{
  "model": "image embedding model",
  "dataset": "stained colorectal tissue patches (NCT-CRC-HE-100K)",
  "train_examples": 22605,
  "image_size": 96,
  "crop_scale_min": 1,
  "horizontal_flip": true,
  "translate": 0.06,
  "rotation_deg": 10,
  "cutout": 0.25,
  "targets": ["tissue"],
  "num_classes": 9,
  "embedding_dim": 128,
  "arch": "vit",
  "norm": "layernorm",
  "norm_position": "pre",
  "activation": "gelu",
  "mlp_ratio": 4,
  "head_dim": 64,
  "fused_qkv": false,
  "bias": "all",
  "qk_norm": false,
  "parallel_block": false,
  "inner_norm": false,
  "moe": "soft",
  "drop_path": 0.15,
  "num_experts": 16,
  "moe_every": 2,
  "expert_mlp_ratio": 1,
  "slots_per_expert": 2,
  "shared_expert": true,
  "patch_size": [12, 12],
  "layers": 14,
  "width": 192,
  "positions": "rope",
  "pooling": "class_token",
  "am_softmax_margin": 0.3,
  "am_softmax_scale": 30,
  "residual_init": "none",
  "optimizer": "adamw",
  "lr": 0.0019,
  "beta1": 0.9,
  "beta2": 0.99,
  "eps": 1e-06,
  "grad_clip": 0.5,
  "steps": 7900,
  "batch_size": 128,
  "epochs": 44.7,
  "lr_schedule": "cosine_restarts",
  "final_lr_fraction": 0.01,
  "warmup_steps": 1580,
  "weight_decay": 0.1
}
Rows from block 4 of a small image embedding model, named by matrix and row number. Rows with one number belong to one neuron. Each number is 500 + 50 x the weight over its row's rms, rounded and kept within 0 to 999. All counts start at 0. Numbers have three digits each.
After each neuron's rows are labels from the 100 images, of 14976, where the neuron reaches its highest value: "strongest on" is what is common among them. Only what is clearly more common there than usual is listed. The data: stained colorectal tissue patches (NCT-CRC-HE-100K).
# fc1: MLP up (model.blocks.4.mlp.fc1.weight, 768x192), inputs 0-191
# fc2: MLP down (model.blocks.4.mlp.fc2.weight, 192x768, transposed), outputs 0-191

fc1.141:531529513484467444521507405491464540517515501426546360447493470544455487495490490463556559473578512396529489559521553412466509437491530551555408528460494574533566489527541492510513490430516452544449398448616471532443479546440493526520465441477480468527523498453496575442482538454350517470488506484474407375455521552584443436471475552621535501526534531533547517506433520400457532459434454596557528508521477582527527494496498514496542595418495477494466496501476480613465506498503488509540383617588613523522493496546407551480457470536560514471522554513572428454514462441521498495
fc2.141:497481514540509547385596547431508400453561467586531567459410510419452545534479513485425481463429417451461438499420511528488552521546497470445520433504454453522546520478457556436406504498542496448564466477468507438489628460510466493518560501456523437474395427473551506532457495550606571519558495457458520454475520530516527530463556494474521517522465468442489401491531525635522492515519561430614576432453460404498453498462565491530495455595469609515467473506450525487484553506514506580494513480618466549580611470470476491517447552471441436505446466510384512453486588524500484527
strongest on: tissue: lymphocytes; tissue: cancer-associated stroma

fc1.501:504566508476500410513549468478418498531559544406555370452494448510493507503474536486516539549512519424523501533523549475590444438527487580493352557504448548441536499487512503454554516465497463538477468453541472496587480490434577509415430473520479465507446527442509560562434507465418480488539548464502466387451560557517402481481413590668500465563473459448563531474468541482432480502438447613561534517496501569499473463513447452450559580457557517563480511496526388552534484500483439512577425555565565525473480474555407503474503480494553482430545520520512497519514534445476597610
fc2.501:511443471559527571501490630471608481483534542564568539483447485460489536559448582548368549425481423472483426522357555461469498460490580502474445449471431476566622522512507466486393487486573463435507537588542526488425658476526478479542537480365557437542463493451531502564448578494513517511551525471390449450505454552549479574526507505481504454540493444446493460526459485560529463493536516438577500427458508549482555528529547509486474498586502492457401522464496502545467500551504468586494477515578431551552574538487482519528407503467503517477435483453425568434490508466502508524
strongest on: tissue: mucus; tissue: cancer-associated stroma

fc1.625:561437628518488581453399579421535513515475663432506508485523448451537447643485553594513583500477445507519451539526484455501454514470569531498532509466479488525507540519538517478466515476425483494407467514504643406506503487464497505499468502520522471512507527460439535534505460458482470621499488511508421539514502496467507499592526472549527473485436514501432607508520504507494558497569543439469425439422570478566530453487496532465452638553441479492428558458512467464490467549482510485561500597469477603511552616450548431471484412418569527461570536551491503474508393482560482488
fc2.625:469556441547538536523501510530508545483494552433405384446538553567440508558536519462547497466474438547514497523501470421405482498469468501470534496448487479469466469426571523545512566566447543470480518466522610546480541519517513461528450536539638542483521514475522444543453414489497473477434482422557537609606539479477445545452513431559472496531483513500503494430499510439508468448546561462520471497523588544578649558452544569455440519539496460496497421521513493502412572665460420569426450548392506430498507522424525540519530463456560473489438534512483586485463359486461520517
strongest on: tissue: tumour epithelium; tissue: normal colon mucosa

fc1.384:557558591515542481440515400545424513517506493433460473528569445514481560466539507457583504563533474508549518520502580447550463417509457503500458630462546481494476489543540615497460512530497479490523405530439415481537429500503542492415482461471484555467427491406429550508515459512478443534508507519469452453371494470516443457493442547638416490558442485395525504429542579550517490455496456490485413501511571529454505502509458412406555591505499585632484487482542440494508498494426391433605453455555515462484489500445478476503484491495484509583537570540532532551524522508519623556
fc2.384:518507521512381560451465549458481428455514515625565539460478482386468481561451584501437553527443411482473411528416575556579495471461535507467494486475471544512587494483502460453510378524572447516554504560526532524425601466513448547495568475456538441475495529468520435509451596533448464459546559472340448448451566509561450560530470504523466557524450415447536482575428517606551549512477476607534437415476459558520513556482541441496479494549496465475467507468546457508519548524484505571509541522556471483496578495512442563551465532445502499498479509479440579397531611481469464556
strongest on: tissue: mucus; tissue: normal colon mucosa

fc1.122:510446464489539514475466437466478438604591550453517471395489401496589397528635550405522539620565527580519465524596427498517415483515505459567454561587542529560506495492530523463481503470496461440469497488443465470564441529458525490438477468536390587479466496542399580521593390512518480522517415541485533487431511504537429444500511490542459494445511516457424522486572524516434479535494551523452523527446583413447472460598516491496506488454450503548506474512503477505511440375544462453578437509506500507577457509596529435497465493544499510427535521383525549501452513536571508491
fc2.122:464536440482490508384577589534503445430488519509502499527480452458402589562424524464501527530511534501505590452488509490478542577558559519552505445437458472588515521429485538447454524489493465463640488428579514441471557464526551484464499467483485493556434380526504491550551507465580416587457528445490510456526617531534529472518525529462498541488477479474394542557501497569436479524551509403623470401421482441515450510515439443580457503453551508544488464466491496523439521459514478457548481473585527599573535470496436474549535596453434495438478540591490423464562598515478413519
strongest on: tissue: normal colon mucosa

fc1.527:536533495443529463537529404474518510495548502552449507543499505533497522430617508449507450552456527489511535485456574445551555424513490494540425723513448558451462397508492571538539426548526502485525528593475361515564476565499480441503463525490499439550416494441483532554473544528501441499493446620497476495402440513565454462551515580452539573533486402431554475525527499569522552470411476469431549532536471541470542519528438443421588481489465570478536535485437487456495434473400551506379533505414465455503458550505436551472443494542506538467514510536501557487455464464555550506
fc2.527:573513506539518485533438490383449539490416449467569435471531604491621487474477479545471466455483433468450479541389467483434470459462465470428570544496526425447475506514449485522606564472440592505401560493487476473573537542496477448541485532526583509415499548543501495472395466620446606409563490538517532582551500444466544536528493523556534454565513589500572556442452568474589398456550470477452518574531458524471574482443519515454501551564543518441464466533430563529553547558487528547461485554466485462412519485499599505498488416551521492498516485475543452536514440455415491443
strongest on: tissue: lymphocytes

fc1.393:520458519531512504485517474556539483440565485505497548483511421523487467479667631442544542551527518562523475555608455468509468548479529470563500577537508495522450486532480459509499521431496433521488513457461468414498440546455481487447554507591462452548366525395433547607559464462537529534487478519547523486426480541515459457468570574473540450533491489433434486466518438515403517585485520468466510554449503457469401438665469507550548513449506557549506488443535459497434471339528539450589516485512532631603435526576499511519445465530509492491481558561485448502467517497554485506
fc2.393:457526522496440641395574508390452569479478430433479557505428487515478543483427418581472456462496523503522608452494508522475531544523489543478437456446484525559492575523492548529526484485565581559502459496447470488522433513456496451573471509471478540550460487532616574491490515486536476506597515495504458474513368583558495508543514565432526529476528420531501465522549484481461496449458469423559554522543389483507441522522473480509479388478543581431429484545446588464419507528486503555442453507452563525506591409492475407550442542461490432531419446595540511582514550579523403512
strongest on: tissue: smooth muscle; tissue: cancer-associated stroma

fc1.613:472596483455526504502545561434455506467511456469539503408432414454464528552452549491467586524451526396506501498493536521560491549525523615550417461417480524541529553504485443519499499398498546489507516510543465555552574439469534468454546407546475392514437521503519505564532540403414490516556580555481470364546490581543493564490489583556486549518546453502475555496440511457424444479454493550563530518504474543573432466506440530549572544428619454547455483528522425489437461398511451542551527460535569640497511459577444501551498519515542453380465519525519480499572529502423543496
fc2.613:636455467470489502495420517452583539480506499459539449480555517549557482459504570576480551544541469490436488574460579385460548375466573448529475598433438518546512546582444505435441503475556413474452524520590417418462511508479508435581482477437511429589434474431529556485508563461478448555503494507404419470454520581595460386537458494526557464556478509486489548534453489523594516515483450488492489439503483527474551484532481418407500578562485496455473457473518527599536473561482443512540501586582474520565462584545466540459440510539583542443507520541550455467514490423489493510
strongest on: tissue: debris; tissue: smooth muscle

fc1.587:479515482455582475507473474495447534484535524367463509492543527499513426567531515547592586457518484436480508507548463482508475506477549531536531496554465491542437474403582528458499518467386443538457507520517565543496414529494509504516418403497488544473486573426525477525540386423396502591556503436493483528526621549530448478584555530629492514550421434445482613442516521483518518471525580528367382483466498518493538513510437494380478592393418471507442472499522522539629483556483413471471480506482535477586506536508507419469467489453553475443480494551455522509519512492500481457
fc2.587:458566541456539467544522526513495508531480538566543544520553447423562585459426470594470470494461485397449527418451591555568478497586412520414498506559452501434529613528545473495495473511519494535543467551531484526472540419537627534387484396517478447399480524474504477502481547435488524572518578503412440476431550564472497539553395532557480546523444475521497507460468508534544503475534477522523465438514518559486459462477371484471512522512551508563446555532564445533620414483377481466589579413492482442502447466523533532452508548503442462500515462468504424506603578468534549492
strongest on: tissue: debris

fc1.14:510451445321533501511459523377451514442482463532499515472466470479489471476513550475471481630473537415547449518485520465607517525475553576546429562467525555478460530471505490517443471450527543411445592660496435493575539541520505486456486465500442475527392516495418544562533546434471381513550482577437447397501482542565431458573480546489504615493515449452566467573491592542464460520509490476439477463502573509540508507502483481526525558496501435459540506499559403477511437415482531477513546456511519549443456472541562530569514465514521537416597454484486574533505494533451586533
fc2.14:532523457582435523518509418561458389421535517469402451464548591548473506537629520418557472540519462539514492476507541472476493490536565372561543545499495469431454449483408520432536545463516481515549520485486508418450487458536449572501545514523576513511573425474407495483464487554535496497464496394519562554433575480483434414444556501468500409545515489481556533527470487532532455506519521521482491449542559468477451516488565389470511450564474520535609393446513471478509492586558462425474487491545391427546488545499585616510444593502539495570483573520542458539527590439504447551
strongest on: tissue: normal colon mucosa

fc1.574:577509533478473428454392488481490455434569446533516423447559495521488458507591559545557568580492511437520419540473514512517537508450499516509507609557485546491431493457524600444550495460479482572466532459464495513571494547519495516384494462550507436463455495361466590526525459448436460565546525545472486459459625536505418448517462517594449567559435407433521523414540576566521496483487538563502473494432513562542510464463476498446548569509434479628487421494559475503595540517490438448537516431546556413604486495536499488434413492491578502474459501462448474558556532526504572495
fc2.574:514500479485520434537560506471455532480444487551523486524543495520508554522535487490433489568494463537382509525442542514566538428598474437452414552438437488440491522532474598472533477476549469495597438503496477420495500445535519518514511498431596444458429421441453483542444561555517579496560599451447418504438531477476507534493466629621565477598500456465521542541474517604590448518513471485579563506477537530533498501478407405512511500525502554454538524463477484527555500499398471485459554523570432423440537473551378477522557602596420485508507519503465453514501621446444462553
strongest on: tissue: debris

fc1.279:497557515410519394491589450495399536492506532395583474461483444510525516452454440509521602514502585446498483470518510486552490426541503577529401561482459546436496523482562491459567523412535460503480405487563424534527492504492598507470478491545485479516504554494478595489497522418356543480506548470471427451463515569544464459482434608622566520552533499504552586520449492421446522478392493579561568497504470576480494509521412509452569601459558474475466500512473422586505450455451422491513490499540568551498401494579395518466486482508532504435507477525512467517540472441537503573
fc2.279:557484465520539504475579537430597472478524455505603476538495515413557541482484530542471474352435419436441452528404533509439500477558524544442500513521485534569578519473521534452418439508506525432545561489441484483486572527440440399558476497400482420506387513491599547568430521550482556510600482526418482454447535549569522584524518473525515530560486450488480463483473496572513516520464511455518524426465420554461567503424533485474488513531476485416416540502466558586528508474476489588525465505573492514575638489502438522462485510557452514437434504508401514429500605500477542413
strongest on: tissue: mucus

fc1.377:449567493516541480482445455488419457472535542432421519469478485463485481553540510521572542474402531494544473410547499481538564478566504520518547531553436517455472468406534589424477593487502489500521486559426593470550437540415503566469460468550506528465503543413447479586510395453448475616553523422508504534444516529432467514586523519554498582514377476465475598446546565479500610475489569509419417480481555450498501462515466463394593507457485511541457426483502449497634457587457459523486478479483529446564523533513491413494456535403535439554471464580476544469505574506573524494
fc2.377:425441519554537444523501574456539503490566460526488492486447503499555527512376425489519477526526563542601541478502463501504519566486482585449483502502490464534497452462489589548512573524505531525556467484509583437566458455421529477527478513411449573465488517499409498451559437481511500604502528527513554385566449523490538564514464441476458481401443496467486552420501429450498576424433619475551458577597576449575397405338523508488567522444510545554463507560417524439581479477536514494424398477487524553532496520455541436457439570472514475564478453536570470500496525519458488487
strongest on: tissue: debris

fc1.615:517499480432486463533493399500446493523557468483472414484573530518503456499558488390602480548547516490499439534525568469529462460481549560597412613530474617491437398509536575480496499498506442547515446557476492555499405551446466464458466476486451533478440550411395603476566506492398461497467495556457452406475496551588441361515504592571463568467523465494507558456463533434507579495392507606479496541497558497499485498550457417388592535456477458516526495525489462503525460426468479444507418554561556487556460512535497554495436536506494526497544475568538510518489532518505570548
fc2.615:542445508621514483407526508505467409530536587575529527525523498448546522529535572499486457463464368477440428527400526540486460488509528446368509418522475466484540467413480558497482458510416536394557509474486553451553568440542508530518481540421578505477408514518448474497443456556526508518505509454534514479450584429464520550505566478560482394515469479523540430482561550572625488526644566486506465422363547467482524546390526521471483518609529547532429518446512486524540559536531484508501513504526423489520577544432493481549515552507449517511534439432435559468496556504452530522
strongest on: tissue: cancer-associated stroma; tissue: normal colon mucosa

fc1.464:594521509484475413462467456545520505485500494544505460529538477540530459421548492412598472470476501454549414533508546472469508461482466517531473689547526572513494396517531571504508447525503504477523519461397498548581441659473509499436489596538506430540426540428421590487483485512487417582500497568504506477481431474507508482547513486543536566566479444484525537492565547562503567521457445474365437549412535493505559441514515501441593533534463487468541505442522550490604470462508543496448465448423490437515484571568444488413481448496515566500442479553470540494432436554609560490
fc2.464:554585490562469481421510459571460532470428454563514478489555502475487535482559465512586451522519523612411500566498478484411399515454370464527579532499515397495465472491463551462601557528424544460579500436421495492509425479550488442529528596505590563451478511556523478466536454621509560508489488450518538584555479444490530526454508461549485517512484547514416550450541466516554505496475467440486399583548450510488583560446419445492443548556496566417497410533431590511490588586475472501463468527453488388471509472426501493557564527447483456504444525564449414520508501496431468502
strongest on: tissue: lymphocytes; tissue: normal colon mucosa

fc1.653:563443581403422488480502479410473457459517487497520454445464568480492486479535484475548471485465510411512372528527600483500576440525524491454484569549454656468534475481534583409454478458570444550509593580458473566537508615476501566511452504523470457494457561403489458545475539484445472471512434524437463430438517539587445401537495569510579578450507425535513486510420548537535578547456519551472560458538499538522491419494529442430549499500463466473500524471517443559538462477480508503439493548501523513599482498537465553434530589507548492409600449511453513417427519578576520557
fc2.653:566470507537523472458547385595507417499476554557550435495524543533494530470626525470600505456447400513441464569478489478417483482452497402429539489502496453471507426450538546458458496483427499389501557439506535463487509571496426516530530622553594503510405546424505442454460457582519526521455415464595536601464516447479524495453592506567563390546479557575567502471509523553571501479637484408462544507407484517501561519510593506498482511511439468489491452437451530566491539514550547475445453511493416449509582512495510579477513484528503501504509501500462470429405471496497529503
strongest on: tissue: lymphocytes

fc1.634:602603513418532402532517390571479564462471436536478521538585489554487502444482484495580470425495542454510537561510542492451567471483446551508480560513517502494359443498577521532481485537470518538513439491398462576519385631498500465469456554540519536492437563465522583440512492528480485523572508559504474557511435514481545455524480485580501591623554520468550547419490517508490518453467480475460521614457453562453572486508490524426587505497514501493499513518418555483514528465491525466437509456407526363500452495456451485422486399552517514544463496560484450552509429555615549446
fc2.634:434517432536511530455540495555436562543551424552487553401522526497458463508518502494567435546479583615439538486454445557459361585516427464538604487542496439499466513462462514471527547589496543462559474484439533536450512469515488427525573514532510545469469501588582533549552528583635520518553500518507569547519489543487470537436500467392438543448506500489404469475594470541514451546422523489508470538530458425472470532542485490500513381498429595480541410571439607461505621479493503492429536488471514429537485426490515483503505553468474421540377511513437515564513493527504428510
strongest on: tissue: mucus

fc1.351:496441496484498495529406504496503461528612583431430539549518558504528474511554528479612549502514586515635446533565444465459495525455603529542477539563536540533464424428529520468511500445449419520510555491539514491561449523519538549518474501520456540520518506554419573548563421451468480539473510508585488488512518393480478397603527525452474505483499458511429615495513542432476611586469552537362392554422616431476514539637483499432529479448420540482475522453478472482561428500495489486533477551461525551553440535510493476536446526396529540514557483550526553519492472501544462498
fc2.351:492510541470566485504514498549498500512619496532533568553576430484520501504472587535462435552574551464469501466541487481526443458566431528493470475545533521557492565539501418455427480490521548432486397526515508528500490475461542421532603428391361489486530525531495551539577566499460431556511568504428479402434497533506440478572443439437424525441505445442507515528517408484466544579405619579487426453477468502383487456498455515430557478556551520453530528540536516555552402488490438554554550582514566477495424566521496476427445526510507488477538449444492529495539515441566414591
strongest on: tissue: lymphocytes

fc1.389:441482568501579523567564397603522498450509550534486583461444476565521516426601485528533545491473548525488580514494480526569478520574554467491481532444475514471527432500462477438519508411493436456538442542486413472466461498434514469480506479489478459560390462494487654599509456548579532555560434495586513542392470590503499454491533641504530442520421491420439518575535526485473465485451531543533555513490522440425502531561440448495531479573491541502490456467407464507493430389445491499509539507529530524513456525484490473412419496542516450607514464495537476577558533405526435601
fc2.389:487484537512513529487584456490551583545490473434447537516552572496506539478513534598558550438481520497486636478549474564468424519528466496400530557567528435519363565507498502528521453514417490548473431408437477469504431433557459476564496555474525544426494549522511555470561383517462577470478538459534438583502487508452466483531574534521492485552506449519437597443539443478526544519450527430466544535456448549420454495494416489540387506481450560447437496512436605523556483600499564449488552453391497513491545473462492425529424521525497435551413477557527456599514532449482404471
strongest on: tissue: smooth muscle

fc1.260:485479438467446461538444484490398446559559530395483444447513517509513454574520513487528532552518531473583442416594544466486477518575544603568476501580471576460492472452453495452453565459474434543569530527547499485559508510510562551453419502595457542524511437539448486473528447447475493481504541389489487430468646465533484434482495533573528524511498496469528525513444548420492473525468479615518505475474560559492388487434406488489546546424503482546544435501546381572570440507546388414524437556519599503525479546499411456531533553433488511447594544466571464521512572490518538517
fc2.260:402463500465570502495486542521486553652598542420485493467466483472471501505416481472499455498530539541559540453600476428489495529492504585592484449537586455504514535434515460545463520573455601496516539563550472552578552466534476466464501507517524572489610477577463417505611518445507540503400568523541489478563431493501449555512507403373354494412456497523524568517472461429473483519510583430538438511509554449509513570511536523496470408405504530590473461541466463505431578529549445453456467489430531547483457507449518543560453542426526460525455503475576570503484512519456466521
strongest on: tissue: normal colon mucosa; tissue: mucus

fc1.58:502590563471516478473542491394431516429537450493508530512522442430444574562466523542474530515463471451509545430548558581515562524539502578402495446435417485562477550504621530421440530440524495550477513478443546512508415496456568487461517447476455515507488496438519489468541462467405507502541592517480374399466576567491541518539453571592455499511424475439465523428426537517484566429444594502602547526552472580550451512508458442475524587467549466496420477522467527585531495473512440522482504472555522538537598454436489504481461516467522443483492456636464467440560549522470599429
fc2.58:524454445527529558569486508506557472447538543447454498411514504478494471527513566519453595486531347452546439570497501461451592491461598504447533519482473452517451540543471499345443541443504472509473503414559595395425560522401491517513584495449548414544466516376463461493428455544471539537457499422447408476482572589516439469509544477554496449544468556465579466499494473523567511472556539461508518441410505507492493488549577526477533588546528431533440412518540461537523497561575488536493479511583452549574538574474578573525416504515581511509489506491455469428554546471515498541
strongest on: tissue: debris

fc1.38:559548488579591446544473395583430437494459557478426466502605489518451539510564552429567490515503481478485467479547521434526497429534456529573473622496504486459431453514523582475511569472504490487509524575432505507550465588497506500423456521526549565470438462447420509520519479510471444578520538456537494542428472491428495412508462483623461544608459530380555595474501611497505543470511555438499459475479557478426533463484486458377587586552516576557478440463467496494575499518433444413415439504474530453483414529495514492464457486441496464597564502547519515519549503509553545556
fc2.38:555515460470504484511465501561509549529542548511480396528520454478446496596484587416522481558605479556501511539479565486520533432537510526514475540482449541543580452628529483459454491529554415531607468536488515456462453510515439548417533465412477534551430489406490486496514532449461396543433520475389445452385476494525442431487473465586456523483456448485525510536508510539503600457470412519537409437440530568539525505497471424574481563506535439495547516479545401514484531478547450466574489444600452442514537593509470586497546564423435530535507536552487553474537592497477597602
strongest on: tissue: mucus; tissue: normal colon mucosa

fc1.539:473601459506513519532485411516469460479490505534421448560416478526505554460493504437524470493415562454600562523515558511596494554549581476499416519509532508451510367440494474485559516440446561462572469453440432522489447456467457506391445506477498506511511441532496487532462422528464492484493441444612548552507567446372562499491552582515581516555464495493493484591466526448410476520490455474549557577541538562508409545478417508545473487391476448480564528459456455438504441426474508486492538444444581554430531454430481436547526464569419565520545549477563581539534567578495552466
fc2.539:468519491526550569471530470456575491456515530501453561487469552508563470436539490648547497444435490403411454480387461519567514476609456445431529533518414505458524505449542564441579474500515490430512462535437519483486521481463498487565455464489474446497506510480527580575453523538512518520542497493496557518471501515481478504574522546471513545519478449439515482535543586544583510506479602498475486464422427564438576463484487538364513501605586575435426518462450587482576504515425553523375577516463464419529505547525461470472469523484485452527482466461361537563470510496617443611
strongest on: tissue: tumour epithelium

fc1.604:549546492492511521430413480517463438523498554449416422547482479512442569554539571458544557583470501501607532493558489455503379527521633538589474557464512504468461421382582516486486494473357479469517456502490488481580425565532494534416431505483529537528467462504448499474539445430510407527483503509599515538521534455438458492594566492546438490521422531481416534516517513520429544525541505432438363494442607441464489589570455517457503515427505542528532423446505511444530482483521484383534488486435548514490498534434539489561557477431500532525590518509562589540481509535480514499
fc2.604:461506492546512466556489530497515514550559613488533524519524510522540490521529496462530534417542468425466452504471498555591525436514400496461483422501460469506476474441543513553560407553484307551432376513572556435475535462509557570500414379477470526453516518459442525484510560463492558536474600491470507499396551484440467490501458558537515441598529512468509574468536475480519558480523610516474493456463524536442474463483505551491556580512551557575409609468503470529546425549447511410500430588552458518467504527552473459435432463490540487560536510464522416457507399441594499541
strongest on: tissue: tumour epithelium

fc1.456:468494490530497494515487411563507477494499513523523516479465496595519400473630441491617580482469518597441468533476539491554466416490505437521465536523415529452471382490436506519519576453563390509449453561472490476491435501502475561539493544602510501550451498433468583473525463484579572562528488526551568571420470578473473445510572599498522476616486538350484505490554461560535475499463504546490557532473484426489468515570488459434554453545472579505536476453418417501482408498448501496499492559538464480489420557509437505422419478489583476586468554493498500499463474410565447574
fc2.456:460481517574532493463551498487492565556580546416494543619522450456535557584465618514469498489502476501526612398583506592562501540567469486368472441553523470494432539504498435492471450522496487597456369446503517477522453399536467613525597427446491538381510526491440470537553429421469492517454587453523456478399540511420462527520517497490422486516493456486464543441588459511489562495464578507509466455421544449464392474529420466589478493416494573566500556486580407516520472517526496459544548465539500561475514530474485451496544502455452482538486522509500543513525550474533475505
strongest on: tissue: smooth muscle

fc1.328:524622444478599447490500434494446426525488533446421473495495527553475533552532503452575513556403460507551554472480565478549559510626538478569508567508479500495545414425564554427515474504437458428616528519467468434522469509519524462385389470516509485512426451470501569541505507474542467567524514467581527492395508512414540455544580573593523504606454444446489542509568624541523454449563500462480455435437570500493494531540468424491557545528534529600532491483498554465525529512392455364433513458522514435457474493562426502478513483490467518565509515518466511548441556511530535499
fc2.328:473483495377539508484477509457501537531568550492439512594505471578516514546556550488517418493500531479539546473532499488518523526575558508479482479532506585492489456439498538449464451504496526510548485558490508476447430576449469474507475431522447539554450506482510532617606454410455355523527458514524434455427490541513448449552598514487477527426523465535464508540599571440514625496492492473453450413441504484489475484487513465519475613438507389431525541393507440536527432423523560494478476481496545548507526574526520403460500544539372550424659513455448531428467536574554554521
strongest on: tissue: tumour epithelium

fc1.581:547508599481465494465432439456466411529505524505561454545512446436502534422643506457588560492397483477561426529596470542521465515505528481434533575562558545476535456466533502495569481437418511470494563411467515509587389568505497523471454557616512503501463554508409491528491362545461556463505437482566494572502606421491545512576537527580506483530464524508447576487482485494460539554509453498408505594436532486455536454520435498536446575457489488514475513354520515521517434455497553457605495517451557526534531530483501451511529482515447570495526484494538415405427507527515546450
fc2.581:433471525552476547494513543457505438574548518510542581489446461547532503535401464548424463502512532557522475478459472540588487532508497471493458400537518485532561490484390422442538488534571494506509395509509524473532578433502500571585518462420412511523552473585549505541549539514549480461483534486498551469414450552513412481483528476384448471428506450469521437557596466440541486512432559557589472472477445369465387543574589505553535384528559609558488506531515541398475476443547482494478562488552488539555472499523511455468458563484506423554432474449507532576498544491551427594
strongest on: tissue: tumour epithelium

fc1.89:481463464517503504478508473545523515491518493543516516404497411563469365493544466578508575514485557531497499538474514503601518507428484455457433525513566462549496483518499522553532513517527507501413456545501504590495507548470504449476480509507454512495459494523583615567574519500576515525590451597461616487504452593555409508504525521477535532508537492360440490504579574549431449527469567512477513519468504431449483515497533520450508480554511646587497510523516479471458520407404512538445513519473552458494392500499486478423406407477626408529502549467451557563501436463612429593
fc2.89:421472524423530469529562463542543568599522475407508546535544495452498552475500513614510532463520569418521555396552397571456463549480457524470522458591557562521390625511559455518535513506415504552481402442502434547479466449529562490502468500541476501447514527571545537507582497446450541466508589494524454550558487496482480526571503503462478478487522466520432600435495501421456482544525525462493483546498420539391445530561393550538421456447526526465396487570531619539534450529512494468514544430429513452492462435490434437517452519500486450509476439495525388617504505484525440499
strongest on: tissue: smooth muscle

fc1.726:517543474430584488518534345548489493463458470493488441512507516566564503482517484552623505517538465470541581438503549486467534476594504468503490522541465497493474454462582519423507546509449526466563482447416483471507396552544578445460368536507502475528498451503507574495464484554509444577543443483585591557486531479453523385470521495626533484590476544423539531534615604511499461480568497505508503499424500458486571476494505496426575499519531487523570399516481531495565513475509491433402481367515520374505419520531488474494501507526441503566539448417443483600518527544577478470
fc2.726:540510470462501556466437572496469588418390467482459476509438501540520520530490481525470502574452478526489544508446527539471503495520553500568591547397401502490503541542425415392492511415497472535496584533491518406435441501505469532546551461606452390546491432469562517487544478430510366503557497460492485482453556616487561466543478594466581571521430493515444482617514522545500488488490426550497511418524548483597497415520421454521474536456418426419589489415537509459531441466505480469533537480520541554502485556548525509466563515494458531418510564543455452565557607515495556489
strongest on: tissue: mucus; tissue: normal colon mucosa

fc1.126:522473502499507501475444381463451484458590582426457438545511478549495466532571598430586577470494479462551436532512543391499506428483539514530435570492492573498450478510538574431462470451511454467453508530548505423511451526464446560495482459534460425605466483400431534532478417461454395555504439460503485454455564483579448378547520554632509484509494421472527610500522535493482558510559539517492464523432587501421463444524498464402591585481514514494473491435513492537496465520532475482481437563541497547587530583606428502466481521488517562516586567527507511488481522517551548590
fc2.126:520520497521557404545514466689552468502509560518528473458534453559448574443497556538512559520512457513524462496475532463525542472618529439574450496472452482440484481524493474482506566504526446452557513539488433512481597508510594521359493503524488407517454422467443560503503506462565481579513545463479542492461458537476443530470434444545520485529466547417546484525504511554530387417558471441567453441406549436476582520493501468443559515584552515578518439514514432496557515483524420387553535407512430470526403531503504551491424551492512449527504566450444457522584560436527549601
strongest on: tissue: lymphocytes

fc1.18:533568488488506461528433416536423500503580517488483423507480441562510464498601551478605558504537530496505455606535480429541489457455567497626441630467493564534486456455493518482469548468488384499485551599542498512491478581495476442447408444559402511571451510478470568531605474425457460557541483531497517479452522550605410374523505560479513557506476503487467575516482545453423510549486497493437459474498564487450548503568455465447563479390449511484434486486527497488422443438478475456535406538496546527558459554534499454565393475459563539457484556545589530436484512448529501514
fc2.18:524523476452511479549453563411553510436496506499586462519562527494531471500432518595481516466539532485522455504444490455479547421522518597481476454496460570543523574504517499397482429542522439529486529556565496527461504532425552455495469455447430452519534430496560555467541554447403453503519550487398438427467564494571481479572405461496488542529504524489548601540511568521529529533513540535497374445474493578461542409439483527412538572513571445407429484497585458637611489535449419579495454528487505506523515571489477452416423548505510559436558460493513477392599572509488496462
strongest on: tissue: cancer-associated stroma